A small multi-label image tagger, trained from scratch.
Training: muon at rate 0.012, 10200 steps, batches of 64.
Rows from block 3, named by matrix and row number. Each number is 500 + 25 x the weight over its row's rms, rounded and kept within 0 to 999. All counts start at 0. Numbers have three digits each. After the name is the row's rms in percent of the matrix's.
# short0: shortcut pointwise conv, stride 2 (model.blocks.3.short.0.weight, 224x128x1x1), inputs 0-63
short0.11 100:490526494493523507484522504445500481481497501504494511489449490491551473550504473491497476491471498509499521502490504549513500541472483511509512510529472468462511539477560476519452501503526504
short0.12 100:477502529510500522516565505468521555512515500494497503469490509494508478450501485522503495508502483460482531474469484496492502530495487533562508524520466465500492499515493497521515526514496457
short0.13 103:464446519479485476521491512475480463481482479518513513472516505513462508475472513483497498525503517493501534472507492492494486475524450573540522469501597485511508487537486464488509527496455487
short0.14 092:514478514550494540512501474482522463515539530510524510504513514475495476505550474518521491531485487498507510506533538442466518522502502503511467489472475502464454497509519533530513492484480474
short0.15 092:496481511460492487499519493518522486458538519506476477460504459500497508466467457458500433493513490498460471499484475463494535469516529454507459538469489522527558510471495510462510523517490508
short0.16 096:473497464527478502519524493531493508523514570479479493554482506508480541462504496502485479522489522502527479494488463541534511487539483493438489457507503477500539448509510501470527474486481476
short0.17 100:524468493548497528491511520511551467504543478512475507501500501446515538494468496471452507491481482517506499475552501494500494458507501524492515447503506504499508529526487479487494463475487489
short0.18 100:527439499477493509511487536511472464530508498483523486479510492510483475513534497542504512487512474500526498510453510489481515495466480467488510544489526479493467508531493441488496504477499508
short0.19 108:477493545563499487458488497505508488511555513499507503466514502487479485495459506489495498498510484493530478553506507493512526491463556485519513503514556551542488532509470535546483497507488518
short0.20 103:528479497514486490466533475501505524493516513557518483481528521501513501530484516516518486497598473502482524484497492511505515495531502466481472502469463526524518543508505521512511538497506542
short0.21 091:513510461459471509462487507510558485535469503491525486514484534491468452504531501520523500493483475501482493479529508467521524519525470499491516497552538490485465440463473488526501518520471505
short0.22 094:533457534497538506464468449475525504511499488484497504504514464533498487511524503485529507509454495521487496529498517567508480490500508528532496505489437484538509484498489506505513498492533473
short0.23 110:480524499499518484432504464550493476507486491516480490520462477508489483481457489497468470512524510507569492555479485494487462504509524538474525466460468501506472480503526446468484473483522511
short0.24 121:520465504504475508493526513504495451498518493487509528517482487480499519524478513501476497490511527491520498497493505492483570484514515465527521499532547447510549487530485483486497488492487475
short0.25 090:485495553484521526492528510533484501524485447511542505477499508485512512501471509510534469480483541500479497535506507519500513486538500511549503448475494497546531508483480511512503462540466486
short0.26 081:485490505488497494534476483502491503498486510475502501483509508538473520490486545509529481504512465525512497489469485499494502540506522453500476454507455458460477432479493482503482487496492502
short0.27 096:488470464508472491478510507508533510508468537507557534472512479483466507500479505488498458509526530538481500517501450478456498486474488467533490517523493467499494544481496500477522532520493492
short0.28 102:518488465510498497509468487549490489501506520500485495500461503495476489488526513514506547460461500501514504463501599519529494508548477513501496492479489514510469488489489472516493522524493489
short0.29 119:494490467554522525479547531544514534517505530515492506513463498465487499506473464470466506500498477506470550509526480529486483473489498443516511470550516521494550470495475483501544530495509523
short0.30 101:509498472546505477508535460527525521488426516517518456479502505484488528550484473521484489503485507501540481497506494495509474552507501458483492474516514498480530517505553505501524514537490512
short0.31 094:492503569482488467492528455453491519501476532509536491527486539512464510511511524517509504471503476470500497473501464581509488499505502520482477485486530459494504533498552553498486501519535485
short0.32 106:525485510527502478522518471488487505527507504522465518483508474484510508517502478496540510506551466466516537500512483502512470526468516505500519469492502533474494486526490485494458447497470496
short0.33 100:527489488502551520490460470503471540525515483538498526480482508512540459491490496526486519480509461492515491448487488515507574534545486468477503505486487509488518469538463508518518465498491521
short0.34 104:461513539505484482451514535479493476497503488526526530441522478517485416502528499531522505511516521500508512523495514506569523498479452504517490502502473477502492510483487497470506503518485483
short0.35 108:513552527492508481513489461492494497514552499481471525507526473535474501483515470501506482526510496491513489515481519485496478496502491522508501497501482511521475489489490566491508464504509473
short0.36 102:495478509468506483484506529506483503470492504499505535472475488499563522507490487506538480529482489501512513477547515471524544541498485518496484489470535488544527508477458591555512491505504494
short0.37 103:504484574511476510560479517478518539502487502504469505562459541495516537548508486541514500531514483501498489487471512528505445498486513484522470495544524489509506511499512526552487490487468478
short0.38 098:515497487524502482499510468470468476472484469514555491516572472537492528486515544513493518484447503509502470464534478541527475539482525509508531508509505477498486494533460489498498516486472484
short0.39 112:458503496497521471507569505501469560508492502519473531472474474487504502485497472519499573523504503514484555507481476496494483477571490499501519513525484489505551493490490518489541545506492517
short0.40 117:483497506521494503530571541516522494531474459497484512486439518505500510495490489477479513521524492488492516496483508536509489504548479476511524512479555486473492511513471469509513510509485483
short0.41 096:518468497483492533510510496511503501497500485497605509518497500491483508497488501501514504449513591520508526471488492491496501499505488509545502550485498487492437485489514525501507502519489491
short0.42 099:493475482464511483546475509500511503524456501500503498507501474490513491476572516493481488483501499500508483560492511473530477510515510563515529528557478476492500482502525505528509520489439479
short0.43 100:508478502506536498486494439443503484503469476496497497518516493483517474473491490501523493502464449499492488506504519464480462505458550489454474502476527500477465492459453500514487487497463473
short0.44 090:517512508498501465508540525516551511504477509532571524488461495531461482498466500480500486485489514505511476475499548506542510511481499490522541476477499485496481471477528511490534480503463513
short0.45 098:479498532541493479466514483517475508499503532508521482500508527521584537560523530514478528491500482497522491480514499478526450502508545489495514558498514517516452508515471518505507483469448494
short0.46 102:550484533491519529484504487476492515517494536504524492473499522503528489568450494528496497493487471498504472515471478493484514521497493489496541521497496440493490477522516473545467472509498492
short0.47 085:496480492487472500530510473501500480537524488477511488487509487487504492483457485510483495494536479475464483480441471461500482497464504499475491467470478518491482523501581482502463517498514453
short0.48 112:517506498468470515496467482484486464487490486493514460516503532467486494532497559481536485498487475492465460484503514500514560472538498543498495516484511524535436538568484498515503450493495497
short0.49 110:493491481462515488497466473490474467531504497519504487479497523488519483466496564507481547485493550512458510480507513542490479530528492464527499553516488498528508545498498493526525498474501490
short0.50 104:527532504488543501509499506468500477539523525460498518512480491478467500504518513515507513509533483526486527469505529492474514479524509491497503475493474516495533462440471532513483470523515499
short0.51 129:512470488522481501526485502458506483492464504498506538476602535494464513451468494502490490480476515529491496491518487483477529468489485496514489513507461461491584525473419486488484482500460499
short0.52 097:510453470469476517507482491506496488440528490471533525496521491576549499470492484486467538488500475534502510513492514482487511509482512520479461542538488497494486469440485501504494480481470504
short0.53 102:483528490527483497459464524472469545501529503516517513498496531464570486510496492500475543513502518516489515507530490487539521563516473505518475490499501506474456545500479507506474493483508503
short0.54 093:487455504510487536537474468449501465474499493510514519490514505460470481469503486497499499511523490494489513480514509449465489514509494490464489471456486530480514506454459527508469517529508454
short0.55 097:498547482500532491478469475498499493498456483445509493487503472522491486484506516561464494540518535527468453509485497477498497532504501497474474544481492521506495563463505502474511513479518476
short0.56 098:495491500474537463501540505464527464527518458509465499486458554492519451563503481483519536443472474501527484471499449474499474486471505469518502497503558501501484515501479497517469502495474453
short0.57 093:496509516492495488484476522534443455491449498491504493452504551470520562487492484489469513475534461480511522540509501510491495476584518493516493475496509482579477499474507503508504479512515499
short0.58 093:475499491547513481493563494525456497533534481540496533510500522490490521530478493520499499486520511491500440481540519506482474490449497516491533494463484466470478506500530490496541539500491495
short0.59 113:485517482550494519535475496473466466526494471506543476483494493494491524506496513478459497507476494513500504507566479509476499529512466490479520517488521527506504472479482491526515463459471522
short0.60 089:501515486485464502534503515493465468499468486462448459504517520514484501508471503518495484462471486496468483498511480486528542517487523460498524478455514492496498481508554481543495490505509521
short0.61 106:512519481478500535529504505490548545493500520528485512499504485528489497507500487493431521461499491497491471492462533483496504459488488529523487499488472531476490490501528498497530523523478475
short0.62 097:496491457531496510518474499517519518472449495499512467514494477523517535490489503516495540509492525521459517482516519511510508466515480515530510502535458508506496511523489486491498448522475545
short0.63 092:548486500431513501522471497500525476496495483491477461489495516508513484473505500539485479513510504503454503470436493486469531545468495552461523534510488487498505459506476480531506495542545519
short0.64 089:507497478485520544492496442520456496495515452522509483474490464531465498529524481483499503546502532515520489482478513524458491518483480536491481510522525500503508550504544524540534504508471503
short0.65 101:522529510533500506521543461498452510448480535535462513486497491494531485478504513492491497510463499486529509571510507511531537473513578519504501496531536540512476515494535504532502494511518494
short0.66 096:487514484494494526504502446537472443523466482502453479503484479480504460515476471497526494482520476579509482488496509532482493531502507516483505480494540486499493491511503477516475458466472459
short0.67 106:487529493501484506501505521515499488498500436511494508500507510507489506526500458465496487529547475508503468477484475510556553484482568512457502501490522512481484477510485549528494498533542492
short0.68 087:513523453460503511494502473470536501502496525451497487480520501491491538499549547483493510474581518504473509522492491517505491488527506521514518535480480511461490514520512429504519525479496491
short0.69 088:467535521477492475512518505478517521476503486517494471509513506508490489470447490526494508501477470502490511504472536508484498496505471559534484507481522495471535492500434475487495485520464495
short0.70 097:532485486505525525440486520447474483516504513465482519513491532507551515540492507488494489500504501496492463534452470543507496573529476482517498531505511526484472511498521476490490546506466468
short0.71 101:478475507535470517499486458520496475499492454502462508505486489504525541494496518505541489484466478481507499520495460534483490511488492501471499545516496495476496499502508536469479491461517477
short0.72 099:533478561499483549493502560496513505460500495524603514537474507501490499519475526491494521496517539473485528425518492469520457492515489486533508485488490483472491492501486505480525468520484502
short0.73 087:504502444512473516509523502504465455495457507482481482527501500462461517491493467492520496468480498478491463509521504534481517494496484522479544483507565523514469482521526468478487531446521499
short0.74 092:491472496510478467527511473476477476514456569526520517510526511516535476506494539515497504489469519476457486498494495469563473492505504466478513479490535465497513536529468491529512473469481524
short0.75 101:492463498544488486524488533500475497446494488506510468497507461556512539492473492505506556489501478502512495506538522521509469514517511518462508486515457485484493515512485473527484447483506491
short0.76 090:480530499492490501496536528472510479504521505514553508559454510524487491545513490499531505524440520479524513514513500487502541506484513534553486484526483534476525527494517503447501485503467472
short0.77 111:498542509506481508515521494509468467511476516469496514493490507484522509489456535456494492510468464478522498505495490529488471466527502490468558482519512485489488502505501489496480502534513474
short0.78 105:521536466531526502482546462459503489457479481471488506487515473477524504559521521481507515477508490508489564494517528514523475506455467512533512510526481521492530519481518489506499521453479490
short0.79 105:579479522513484471507502516516470442489466480486484492502476485544466490483498475472529474523501514476514512520510492504508474502486485549494479490543528522513480526479517527477519488507557492
short0.80 101:533489526502526488509553479474486473486473501505470502534501503502518451526467471486518525487473453524456479539487483567498503492465509463522571519514516543555470498516574507501499470512510572
short0.81 107:528491484508485498498503494537502487488527493440485530504492483474511514523530473486527530509512506491500489496537469566527520490505463541479568492499608490513510508507492481524511506509479521
short0.82 107:497478505513494531451522556483483498464486512512509542517470467524428493500468538513519486523533470504542509464516474529522494482473485499507500476491497501506534482528473552526516521532470517
short0.83 106:550463531503548494491511489529501549520470473497520487562492499509506487511534498523504496479558485514479511535482490479486500534488482551470482516560498449485514544514494460541514479498512464
short0.84 115:477483516482503491474468523490509514496465514521542485526451493518484513479495482516489478462503487487483497579499535480502455486487561519553461510513511482499472502498454482491503514503474472
short0.85 098:520540541494496501501516527462518448501511513469527485538458487516456520490491492518480516504493474543502496519494481528433489462513510526510504503516505487548474513485505523537463506552523500
short0.86 104:480517509516492489464489491476473497481503466499476484526527470526476506466517520464518497516502486494508538522511514502519497527597482515506493493484523494491481495476530512516483521473504461
short0.87 095:518527498426481496528495493559524504515481467506489523492513489496536463503535505520493527494447505455515492520474478490497501495491494517489489505525510512470518480502508493486481528496512505
short0.88 098:519515485503533455471514485492483489527498503488528504518479515504559526503541499505514497451475581461474504482499493523527508504534483480531525499454501498500523500512453463523472501488520497
short0.89 113:507471513497450545525523504475488479487500505474460493468549496509511495501502575482493536477486557471483538485489506434538502514501489499522489498518488466513469508490499523475527535561470521
short0.90 110:538480480519465487483522545508503532470499534504514483535453511568509546495473515525465473500490499544493512509490503494511506518555509482505483497500511505483495479491506499478491560503549497
short0.91 112:476489490484523502510471493484507496484501498449473497529475505518508549528498521520484472510485488499511495492487504532501484546539467499487501500507521462509492498493511508556503514565517508
short0.92 097:530497580475467549483536501485506481508489513533517477600461511520535536510450512523530529443493524519522459482508496469481487493544488489508505503512507534472500490492516527516470485485468502
short0.93 086:499479513519474506528496502483536464496511479498501482494483511538531500529489463537500548499490490478460481505474515492535434488481506470506484495515553489488493484497465475527525485488440539
short0.94 092:477505523469509504494499520502557498507477454475511512509479554581478491500502503544556486524493496492506508513507504496503504503491505489484484490531509520488497467473491472486481489488505515
short0.95 090:444467530519500491515466484526497486496525498474561499511467485503463502453508485467520483466489507509514520507492491514471465496533483520510505544451494497481464447482491461507450460475498485
short0.96 119:490499526493477506518546469516491513479467484495489497508488486501464516497458494510529488484472473519556539483470497511490488508516472549532543475513535470492500508474497518509496498510503470
short0.97 098:499465443478508540504497442475517487477507501512558547466527493512479499508472510483502464511498474538499506500503510497499525455519472509525515493505491463488542504451504503525485484505459502
short0.98 093:492512493481507516522502481509524472503514504491507515456490475477500464491487517501508476503496505490466481492500482488482539552497515504478541572473482477517464502467496537492471507489500512
short0.99 115:533475494529518513491486470504500477525476496479469471503508501492493505466493514481530526505489522507479496478526475490470509514499493484483514477534504509547502494492490498487483483493513509
short0.100 111:472507483505468489512511479493465451458486478469486545499504510501515498482492485495497504519534493503523499489540512512524454507482477476486525470517528505498456495471514503478467555534512484
short0.101 101:474538499489503486487476475475517491492479494534507508498495446490489496514485511505495509482518502492540488492489501453466523447496483469520453518514491475504514498505513530479471500472502508
short0.102 106:508514454507501497501498497457483515522496492501500505512484500485488541500474541487488518484461498488502495508521498499552550461511465502463497472492510487476499549520489468547537481497521442
short0.103 099:506520522490500534510477491507464463480453463481480460507446502521479493486500527508557546477527533479537536537493529518461483460538550476506487486520483524510519513491484476511482452502526503
short0.104 106:501536591470504476510527509534514483533506484519457498486527484518520488467479547487507525513479510485496512507524482463530487515491505462476502509520520528525500489498467523485508503500526491
short0.105 098:488482479495525471536521521522491482532476542505503507523535484479491496516515536495527483472519506504520506473496482537491541528488504500495508495514467497486534477452470430459483473505484529
short0.106 105:501461488493489523487528510474508545541526497507460494497498488461431521516482480460480499542486467559503504507489515524475506521498480549500488485475482519519469560519562508465526520515517496
short0.107 118:554460493516528516502465496517500511528511498473523483579469500530476537486501474522523489481509493520523502497487507493461467540521457485545502467476454520488491500474461458484504505466500491
short0.108 094:474526454477516490486541509474515498525467464550501476462533531512506522533525501460507485481448489459524498496476478488457502490503481496514479481480516513512505494475530503469523486507462504
short0.109 106:473510508498520499517476488493502491477518488524491478522450507492465507489509497485489458506537549470566472562498500493515521475512566553506501470484480523483489497502516533496517540510483513
short0.110 104:503506485495507514494502446513489504525468543503491531518506488549492545498480476494515510517494500514499521510499483503522535512520493510488500528536487518540531536495476527466506488492495550
short0.111 108:482498480500501470543493491532458533489491515479414505484500497507507471498508526466508529524528524515492493510490506495536542421464523537489472487488491531485492492506546509477492555507544500
short0.112 091:551513473515506520510490497454579523473480508479496508494462578510487523501499494509524515496483495532528512507509495495458540481512490498439499480481535522492481509496488494478504526485505477
short0.113 091:528487489462478513523496521441483522549487532475518492498484505519460513520462539534498463555484467538506462506485497513488490532532513477508537505519471497474526469489471487529518466526503508
short0.114 112:517494493504500531518540478489516473525510447488489513499465521473488547520503506487495521484482509440511492492506484514501544512534525527516472461494478488499624482537478493521504492502496504
short0.115 089:481474572473503547485461509574496487487509473466490481551484491485481517515517495508499487515522512500504536495498485510536509492544490475491529493472523470512519474488490470481532493523538484
short0.116 094:476488479548479494510508462509494560479494512473540503541492507483530503482525485501512489525475514466509520475480506497499498482476451514554501579493510473496476511468537503492467512451465485
short0.117 092:460462484490483561513517518533498488477504478499534459502525483512505484480486513542477490516474519501473524544502522488533430508465503494544496489448517530559534495523521510500552506478530464
short0.118 103:498506489484470511507495559515490514537491537484537481442501494536525489504470496469520471511494548462481438505493522504507470522522470471531513497477463493516486486489484475525501509536479520
short0.119 092:527548540526468489466515476501487527528496513497460485493477490505508494477492504552480467511514504481491493521516503500481498470479554481471512652522474526490516518480497503511491505480503452
short0.120 094:528509594492502541502521527519471536518490540505483508540479482472491500527500506497481534515482512491482502549526498485488490459518499511502495503497540508516503515515505501565452452506471481
short0.121 092:516459516487489495516501493576548487500513492494478524490479503492467521525497509536488496489480481484511567492471497457479483539493525472493508546510452567488520487545489504494477508479505486
short0.122 084:507478485477510492511511550507548560497506487489510488501474515522528532486471498512496480513465552485554515514516536511481477491514505510528492546476530490536526489515512513487518505588531477
short0.123 100:543477543504488480489509502530484505497488503488468526522449516573471455490495509480480484495453493525541486491527518446485537500506516515504501498543486529501488525491505477547488453527515476
short0.124 101:498515485504533505468518500505503469482490470503514525497520462462495513534508482486488503499531508489478535504466504509490534452552503490493486501532512509483514560502472457486458516526593501
short0.125 111:494508531471516511521537476517465506507502536522489487557483518518468520544502525502512498529500498486470451491521540477509498525538475491518509503496512469517467505510464514547454483492508493
short0.126 097:502500508497490534546491487488488453524532482489490503456465519514496485475501513493486477536543541486521519562483496516492544495515515536516486498492490499465524493508498536558462536503502511
short0.127 104:510480489485496528485466476512531498522492507490508482546468502496464507507480492494515528473513479578481501490459488522508497479527516541485489524511484446480493498528554470490478510515482477
short0.128 098:496515542485498495554490497524529508491511427510549543501481479506519513472533455500478529490510503456510577499503508536491504546498469468503538525506470526453508534501495475539487456457469519
short0.129 095:529528476482516499513539502509496537542498516552497506529507511523454482492500488503467499479473511482455530527483538545481492555474460472532467482543514510481474493496536452501504531483502565
short0.130 094:475521494500517510501489533547523496496493472475510492512513494497549495486500492510458492503549484463494522479505497472504501542537505513460532451493518532477486481532466505495518521487471479
short0.131 106:505458462511503465521483494473507492511503517509505550494503463486497491491532493511500506530515549494513487484453488484466497559496528528469479477511511497475454460510570482505497522513460509
short0.132 089:510538483508512495513508511526515525515529507487533507469494467481467481492513457519526495524520514477500501507512484482530532539572511538499493452493470470515481439497528524451508483490453458
short0.133 124:538476511510515503485479501500528461519443500501532479510484473558520518488527512497480512495480495503494509526497564471505476521515524476494493484495452510510476474463493463482503542499470477
short0.134 102:490545481498508488496486494464497511495470502498496528497530544525534493495478557485488514503496494506458450511480516490547489484494494491458448513480503483520456553547489510490476514482523502
short0.135 114:510478510485511502481487498481505566527514493486467514515468480498522479463535476494481471473456439524501509478484527473470483507472514482563484474467506517533448479453451489509514526482477482
short0.136 101:516497526475536491534508493490485489450517531474502483517478499471557472511495530521503522526486551546520495477509544504482508490472508496501513545488489506514508515518500484439471510455468493
short0.137 090:536515506547497514492502505501496520515486535508506498544507499498515578550497505534468522513468495481526483488502523476431496479458524485474485519499511518486502500489490483495521495482510494
short0.138 110:498536506532469511521501496570458531517474500524488495517476482494580565487524457512501495511508496525473495507522506518507507495507482528481475599446486503492504518495489458491478475474481521
short0.139 102:468493468478514483496534455494475497542488517440499471529543527497477488539491565485496489527465529551532499523496510494478488470485504506508543501499481488516491547535525498465511481461492501
short0.140 097:508525474515543502465511502540510483480498521503509514499503487531470551530538495528467513515506473489504532479545485569477531471498476511475527509462505511522513544501464491465537501533484541
short0.141 095:512519475487510487519443509467530502495519478571531507533507511492508499561506496491486507494494519503501478514525486549481487535486469531478577501528529536516518502474499485484484484503480508
short0.142 100:483516489536466507505549465516507522505543487534465506482503510487509513487478490528509511490504497506504519460545497473510497491497471595518484504503515498479482518465500516519501494493506499
short0.143 084:484477490519504491497521508533504558508520510483542508501484480522521466486495506503476495502509458488496488506489516533504507501513513506501512470523485514501505482526488507512491497472492537
short0.144 119:497519492488491498477522541478482468526478515479496472470477494487527507489459483463511500481522476473468507508522495519496476526496485463521495498506496515486522500481471482545498479523480498
short0.145 102:532470490503516492502502484498475508429466527484506487481487497472515531568516459469498537537464538553512444458477507527515528508488487528485473510510495462479513522499515474505520498512476503
short0.146 116:529514476541492528477531486528495518491489478511507531502506495481461489503473510464508453508504489536452501464509507487550559506502480501512501562472521482491492544478488469485501518551491528
short0.147 081:519516504528469509471478496468471459498486527560483471526519516520504513554475513464504566491508494484534530488527482509464499486516439474509515463505546465514474513505504517472511497501526508
short0.148 110:511506497449487466506485501491478497433526514456518468504479501508561515492512503511504532499548504463473522513560513460504459504449474497505501520478481455494486456488488496555472468466462487
short0.149 105:506476464506556494502488503524530493532485466500508485497566500466536499536477511518479508473484489559478525454499452472531516512487501498521514507491463530498556489506582543565480489484479505
short0.150 096:478487528539479536507514557499461472476532486557561510467469491527554510493508540466503533488465476512515498513488481480539496491482529481530485513492503470523508480522476509523502543562524494
short0.151 105:518496497530465433489506499457493510483498526523523508493479484509565567482476512517486538543547497488494487511528467540509478499511518485522450471525486484473476485518489503513490496480469508
short0.152 115:514500531485510452543499500518505485518475492487431485509481475507521525500490494512517514528485459493491517494519539482508504446493506505505513509518495535531488541489475487532526510482500459
short0.153 087:536543508530487488515529480512528488523551485461500470523515511533460497474491461512494483482462481530495513494541528487462499487506504524518479463467485492493458511494473495531478465484475511
short0.154 105:491529531501473496467477495493464495477459534496485479526490490527492512501492520507505511477537477509478522539511508527478467492495505500540528508538532508503518511512490492536502496483502478
short0.155 086:502494561551528528458540469520503463485480490499488516507524465473443501521514491483470534516496482469500471543533504531521524438446527481496514529491534459495490502486491538504523484513492507
short0.156 104:537488504490509542514489481506540511476478486509477485507548546494500531464466539530505484509490503485480566477476501472522502483508530501527456609478490513503480511485490499482496496467488498
short0.157 078:511487495519519460492490481502521482505489497544495535485480531496522493504486494496514520552527505526474476465474519478466500477518498477487542476496504513501529484502456475491486485535493558
short0.158 102:464474551504531528480505498510480470501491473517458506520505497531479531498529570492516505489552501512473494508471520472480463472510525521512538506492485550487504494513468516529476470537498490
short0.159 095:503541478492536479502501540514497502527466475501458536472487516574508480479528485554509534507501493481508487521525496548536514469541493515504500488491517517506507480500466490502516505499492488
short0.160 100:486517478501505465555530497495499485487532511493482522485550495509511486519470487478463513473507556520547479520504491488487459505500529549530505523508530529444479500506501498498523569520471528
short0.161 100:508527505482461519544478505465478495490550512483502525505507474514489496512515470480540473497492495507474492503574501524481534506575509476507490551491489495495496495494496519546485499481488500
short0.162 101:514518502500502549503495498497538484469518522489489507504503528475480479547542479468505486491545491479465509492529517486499478458536483511487513518496486525506483529481466489474534518466593474
short0.163 082:502509506469466477501543475502494474489520458514513481510511520539476481496496452484478515495455511492540442485486489462495479483507510539512469510519490512503499465491508472526488480525517516
short0.164 099:500451480506567554466474497513519488558500518500488489504505484476530436512524499499514524485550484520471505496484503493569474475473510454485472490518420509466506486496501457494472488486489511
short0.165 094:495496595475489535501504495523521492484502535515567486540499443490482608553499498476507502465524528502493479509502482522469504489512492478527524494490509508513489494510482480491498428509515486
short0.166 097:486496573506544565538551507540483501485519467504487452513493507433496490495544488477500535509493497478478480512518493509487502502520511509491514479468529454526504523479515480515489509474488504
short0.167 101:546521504473534466549479504533498503503440492522506504500476469478505479491530465500489490469542504523506494439470477472502493514503456493480511495519479492524502508498498530488540514495510517
short0.168 092:580485479459517532470513474473495526488485459519483486493473486488532490542474480553561506503504496490495486486473500466506474515519470551494566498500488500497492523497491480507498492491518550
short0.169 084:493504517482472496519468484500445471544507493521487520496523483488518507479450463502474504474524477513471524439507479490517495512484484584454491475489514502499485494499549475512501491510487515
short0.170 084:521482500491484510516499518499504458519512448463505517502554468512538500525493481503475477496479517456517478480506516494482453500499507394459458527473507544490550459517509483502492475499483511
short0.171 098:522500451486503521523476503535543482521486497519501527519477515490491546512505491513485493486470527477515485504493514478496496503526479563496518489488442476528471527520558501498478490493473485
short0.172 104:460480511515515510492521578439498476473500517465482477483482557470546529471486487540513476533492515475547514514486486464544554483493450546501505466505495494549506487494487553522494491554493471
short0.173 093:491471514484517430487505485492547526514462500510494524478460474512502475508495542519490507490525478510460516474471527497477480496517489511508495541514506496484528504503513508465500520468549497
short0.174 103:488493471479555498481485500527516497521481496512458557503468520472487500471531525520497522494535480482514500473488538511489561505563518459429497507471509495504502510547531507475529498507513510
short0.175 085:485531513471498480532491500470492488485521532503521515530541511492499528518480506466534545554430503518519531490498513497475526498476482481488518492506510547485512469514530498490514447511479515
short0.176 103:536502516521458524524497529478501480525500479470507522510512475537458490503503549500501541517489503467541462475513558515504513494492529517502500524474540517490465476473509568466490532500479464
short0.177 101:487507495469449517504518555487479544506489510490594539497514500476481567496483503531521511519493526493509495481487476494498511472517512543505520481472495500510501495470520500454536491516492517
short0.178 103:509489515522523479532508486494483467492497509508535485494477499520486476515475479494505514442503496533490517479551489495488483476518524473494524541502473504477505497531495520490510585495503467
short0.179 095:463481523502481501485519504463507489510537484520487522506501473541443486514512521476523522493494452491516485479471489520489493502518512517494482462498503436502520488500509498515485499467494517
short0.180 107:500450473485534480525501476497521516512507494460526490547487515513504499483506474519518470527551531528508493489512522504512521540473465496510472506482459471503510487485573444470523470509496538
short0.181 098:518445468502480489500562502515478509524541479515455465481487518481498501479495501522492490505508497480526498480483472522467506497511493495515515513515513493514518486504462518494518501477497496
short0.182 116:512475482498488551496500492493505497506495469497565546486461509510519519497487520496494498451513606505480579494518471486485536501517481485537499562501499492526460511491492539473498504519484519
short0.183 104:514506510510490477484470498534499532505523531515495489525474489476525417478489486516499465492486492538485529526537481510527531473474490516486500475519502499489527481557501500531465512543517578
short0.184 086:481474500493468484541499509478482500474488519473466476486516492515477479419472468503562543535501463488475480506482473526490506446460499510490533530460497509488511483498504494515505566493463527
short0.185 099:481482526517502516492544463487498567533506507508477492494537489538490498522514486565488512516543494504517520478458513479522502534493527534496493507529527513489549513486487505519485522459475495
short0.186 097:511508486498536522501493484496477490515479501488509507467529485470479489483481561508482472563502505497478533474520477476570473509519499558511509476493492470542543521498499534508523521541505499
short0.187 084:520531529547494498440510467498497500528608533514511501520531510510484471474474437490488516524541479507503468510497505473488527515455515493521480548488506481516516498548522493491488492477459516
short0.188 101:487453555496469463513492499488521523490559502494521519472476529498504511500502573497496537487491464542485493502519515503493537481473496487512497542509501522461495459489493458471480529438506480
short0.189 096:526511490518503481491458509469467509500533495522547531496486487471451514491492449511475526497467513485489488468475533529501504511485496487475563493520479500502521496540510505510472516494497524
short0.190 105:526508499522501496489517510504503512507516503513510478488470511502528495500501521471505515485493504515499517503594495478505513493516489441454506530504510544497522515515482473487507523507509514
short0.191 087:513485464493529507559502476484490493461481540476504509464488514503492530537524533503481502486492492516542506497504516521501510464480498510483489493473533481484488495493516463469491484494478491
short0.192 098:496482479500490495478506451502495500502472494513467545479433499477508484517530510533476509479501484502508505495493453437534491496483464510508484541531493522513484511448507487539556480467511530
short0.193 110:478566520525472487470483498531497482475498500473525505559495532485529493501525544491483494546501525510506488460506482489508494536489487517468507527487481524498504527479507488531473544471514450
short0.194 089:492486519519518499434469477515462459492489507476500507501544531518490535525514447528536478471459472540522487543526495549513502491505477516503493501495472509490524451524552480508484467459497507
short0.195 096:488486513499504479492507479489512503515515500535502503537507470477498551538513532517511503501420475506528493486508517474494486486518477488540467507442515467500529489456555485532485488515528527
short0.196 109:481469516468469495504490502510488487498469507504496504470513490535512557518492523480512551490527491486475538479490500516501489460466467489499504478509491540481458488516478489492495579479494468
short0.197 086:501511516506470529527513484499474492516475483482499541525497480532486496560517509493479489492522501538490474475478509542537506474552491529443496475468490495469514483484471485453489504513511521
short0.198 106:460511500490502530515554509502523475468492496538489497503475479482473473477492461513485511452529482476507532492544513498536472508489505477514474512536546468475512487505502486496452503502504476
short0.199 098:503505481510500471473532485455473490502520517447453480480488520503570505547509526468513491477539514501507488511513507500528464495495484497518539490512494456526486492498489460520515527519507503
short0.200 098:499495500468493533570512528485482464520512506548522549502499508514518495523554481502518504462519505470534553479520507510493513470518518480499513480459501500480529464516475527480508500588493484
short0.201 107:534469499499518557557509510456523460523475563511516488491467487536484494471542510474486485493547562521478530549475536470529497540487483546482508503534512559511534502497466539536498503510527489
short0.202 104:472507515488516531509487496491480516546486516517501518496460544537499512485493497507524496489495450517472508497489488465496491480599528518456465519483512504491520435495517485504518511506490476
short0.203 107:524485535490494539520480499519504519534476486506503503569464514487492534511494490482487500543501512517518498578465508478427464479511541521464483492488502505467490490504471480473521471485469494
short0.204 101:501501564495452501551484536482505510490510539493521492565513529467501578491473540454478507469496491487496515466469493504464466506503507495554497478537509535514528486465483506508482495498529485
short0.205 099:481530515496499498533494507525489540507496507490475516479525529477513494500499487495444501491508462588502509501485488469518478487478513431495489444484482498497505497447473485456497491551479492
short0.206 108:503507527464494556487526537491512519533479521524479485528496506503502482436502490519468507473474538511516551516493497477572494482542508492504453470492481513512493470494515517494509504465458510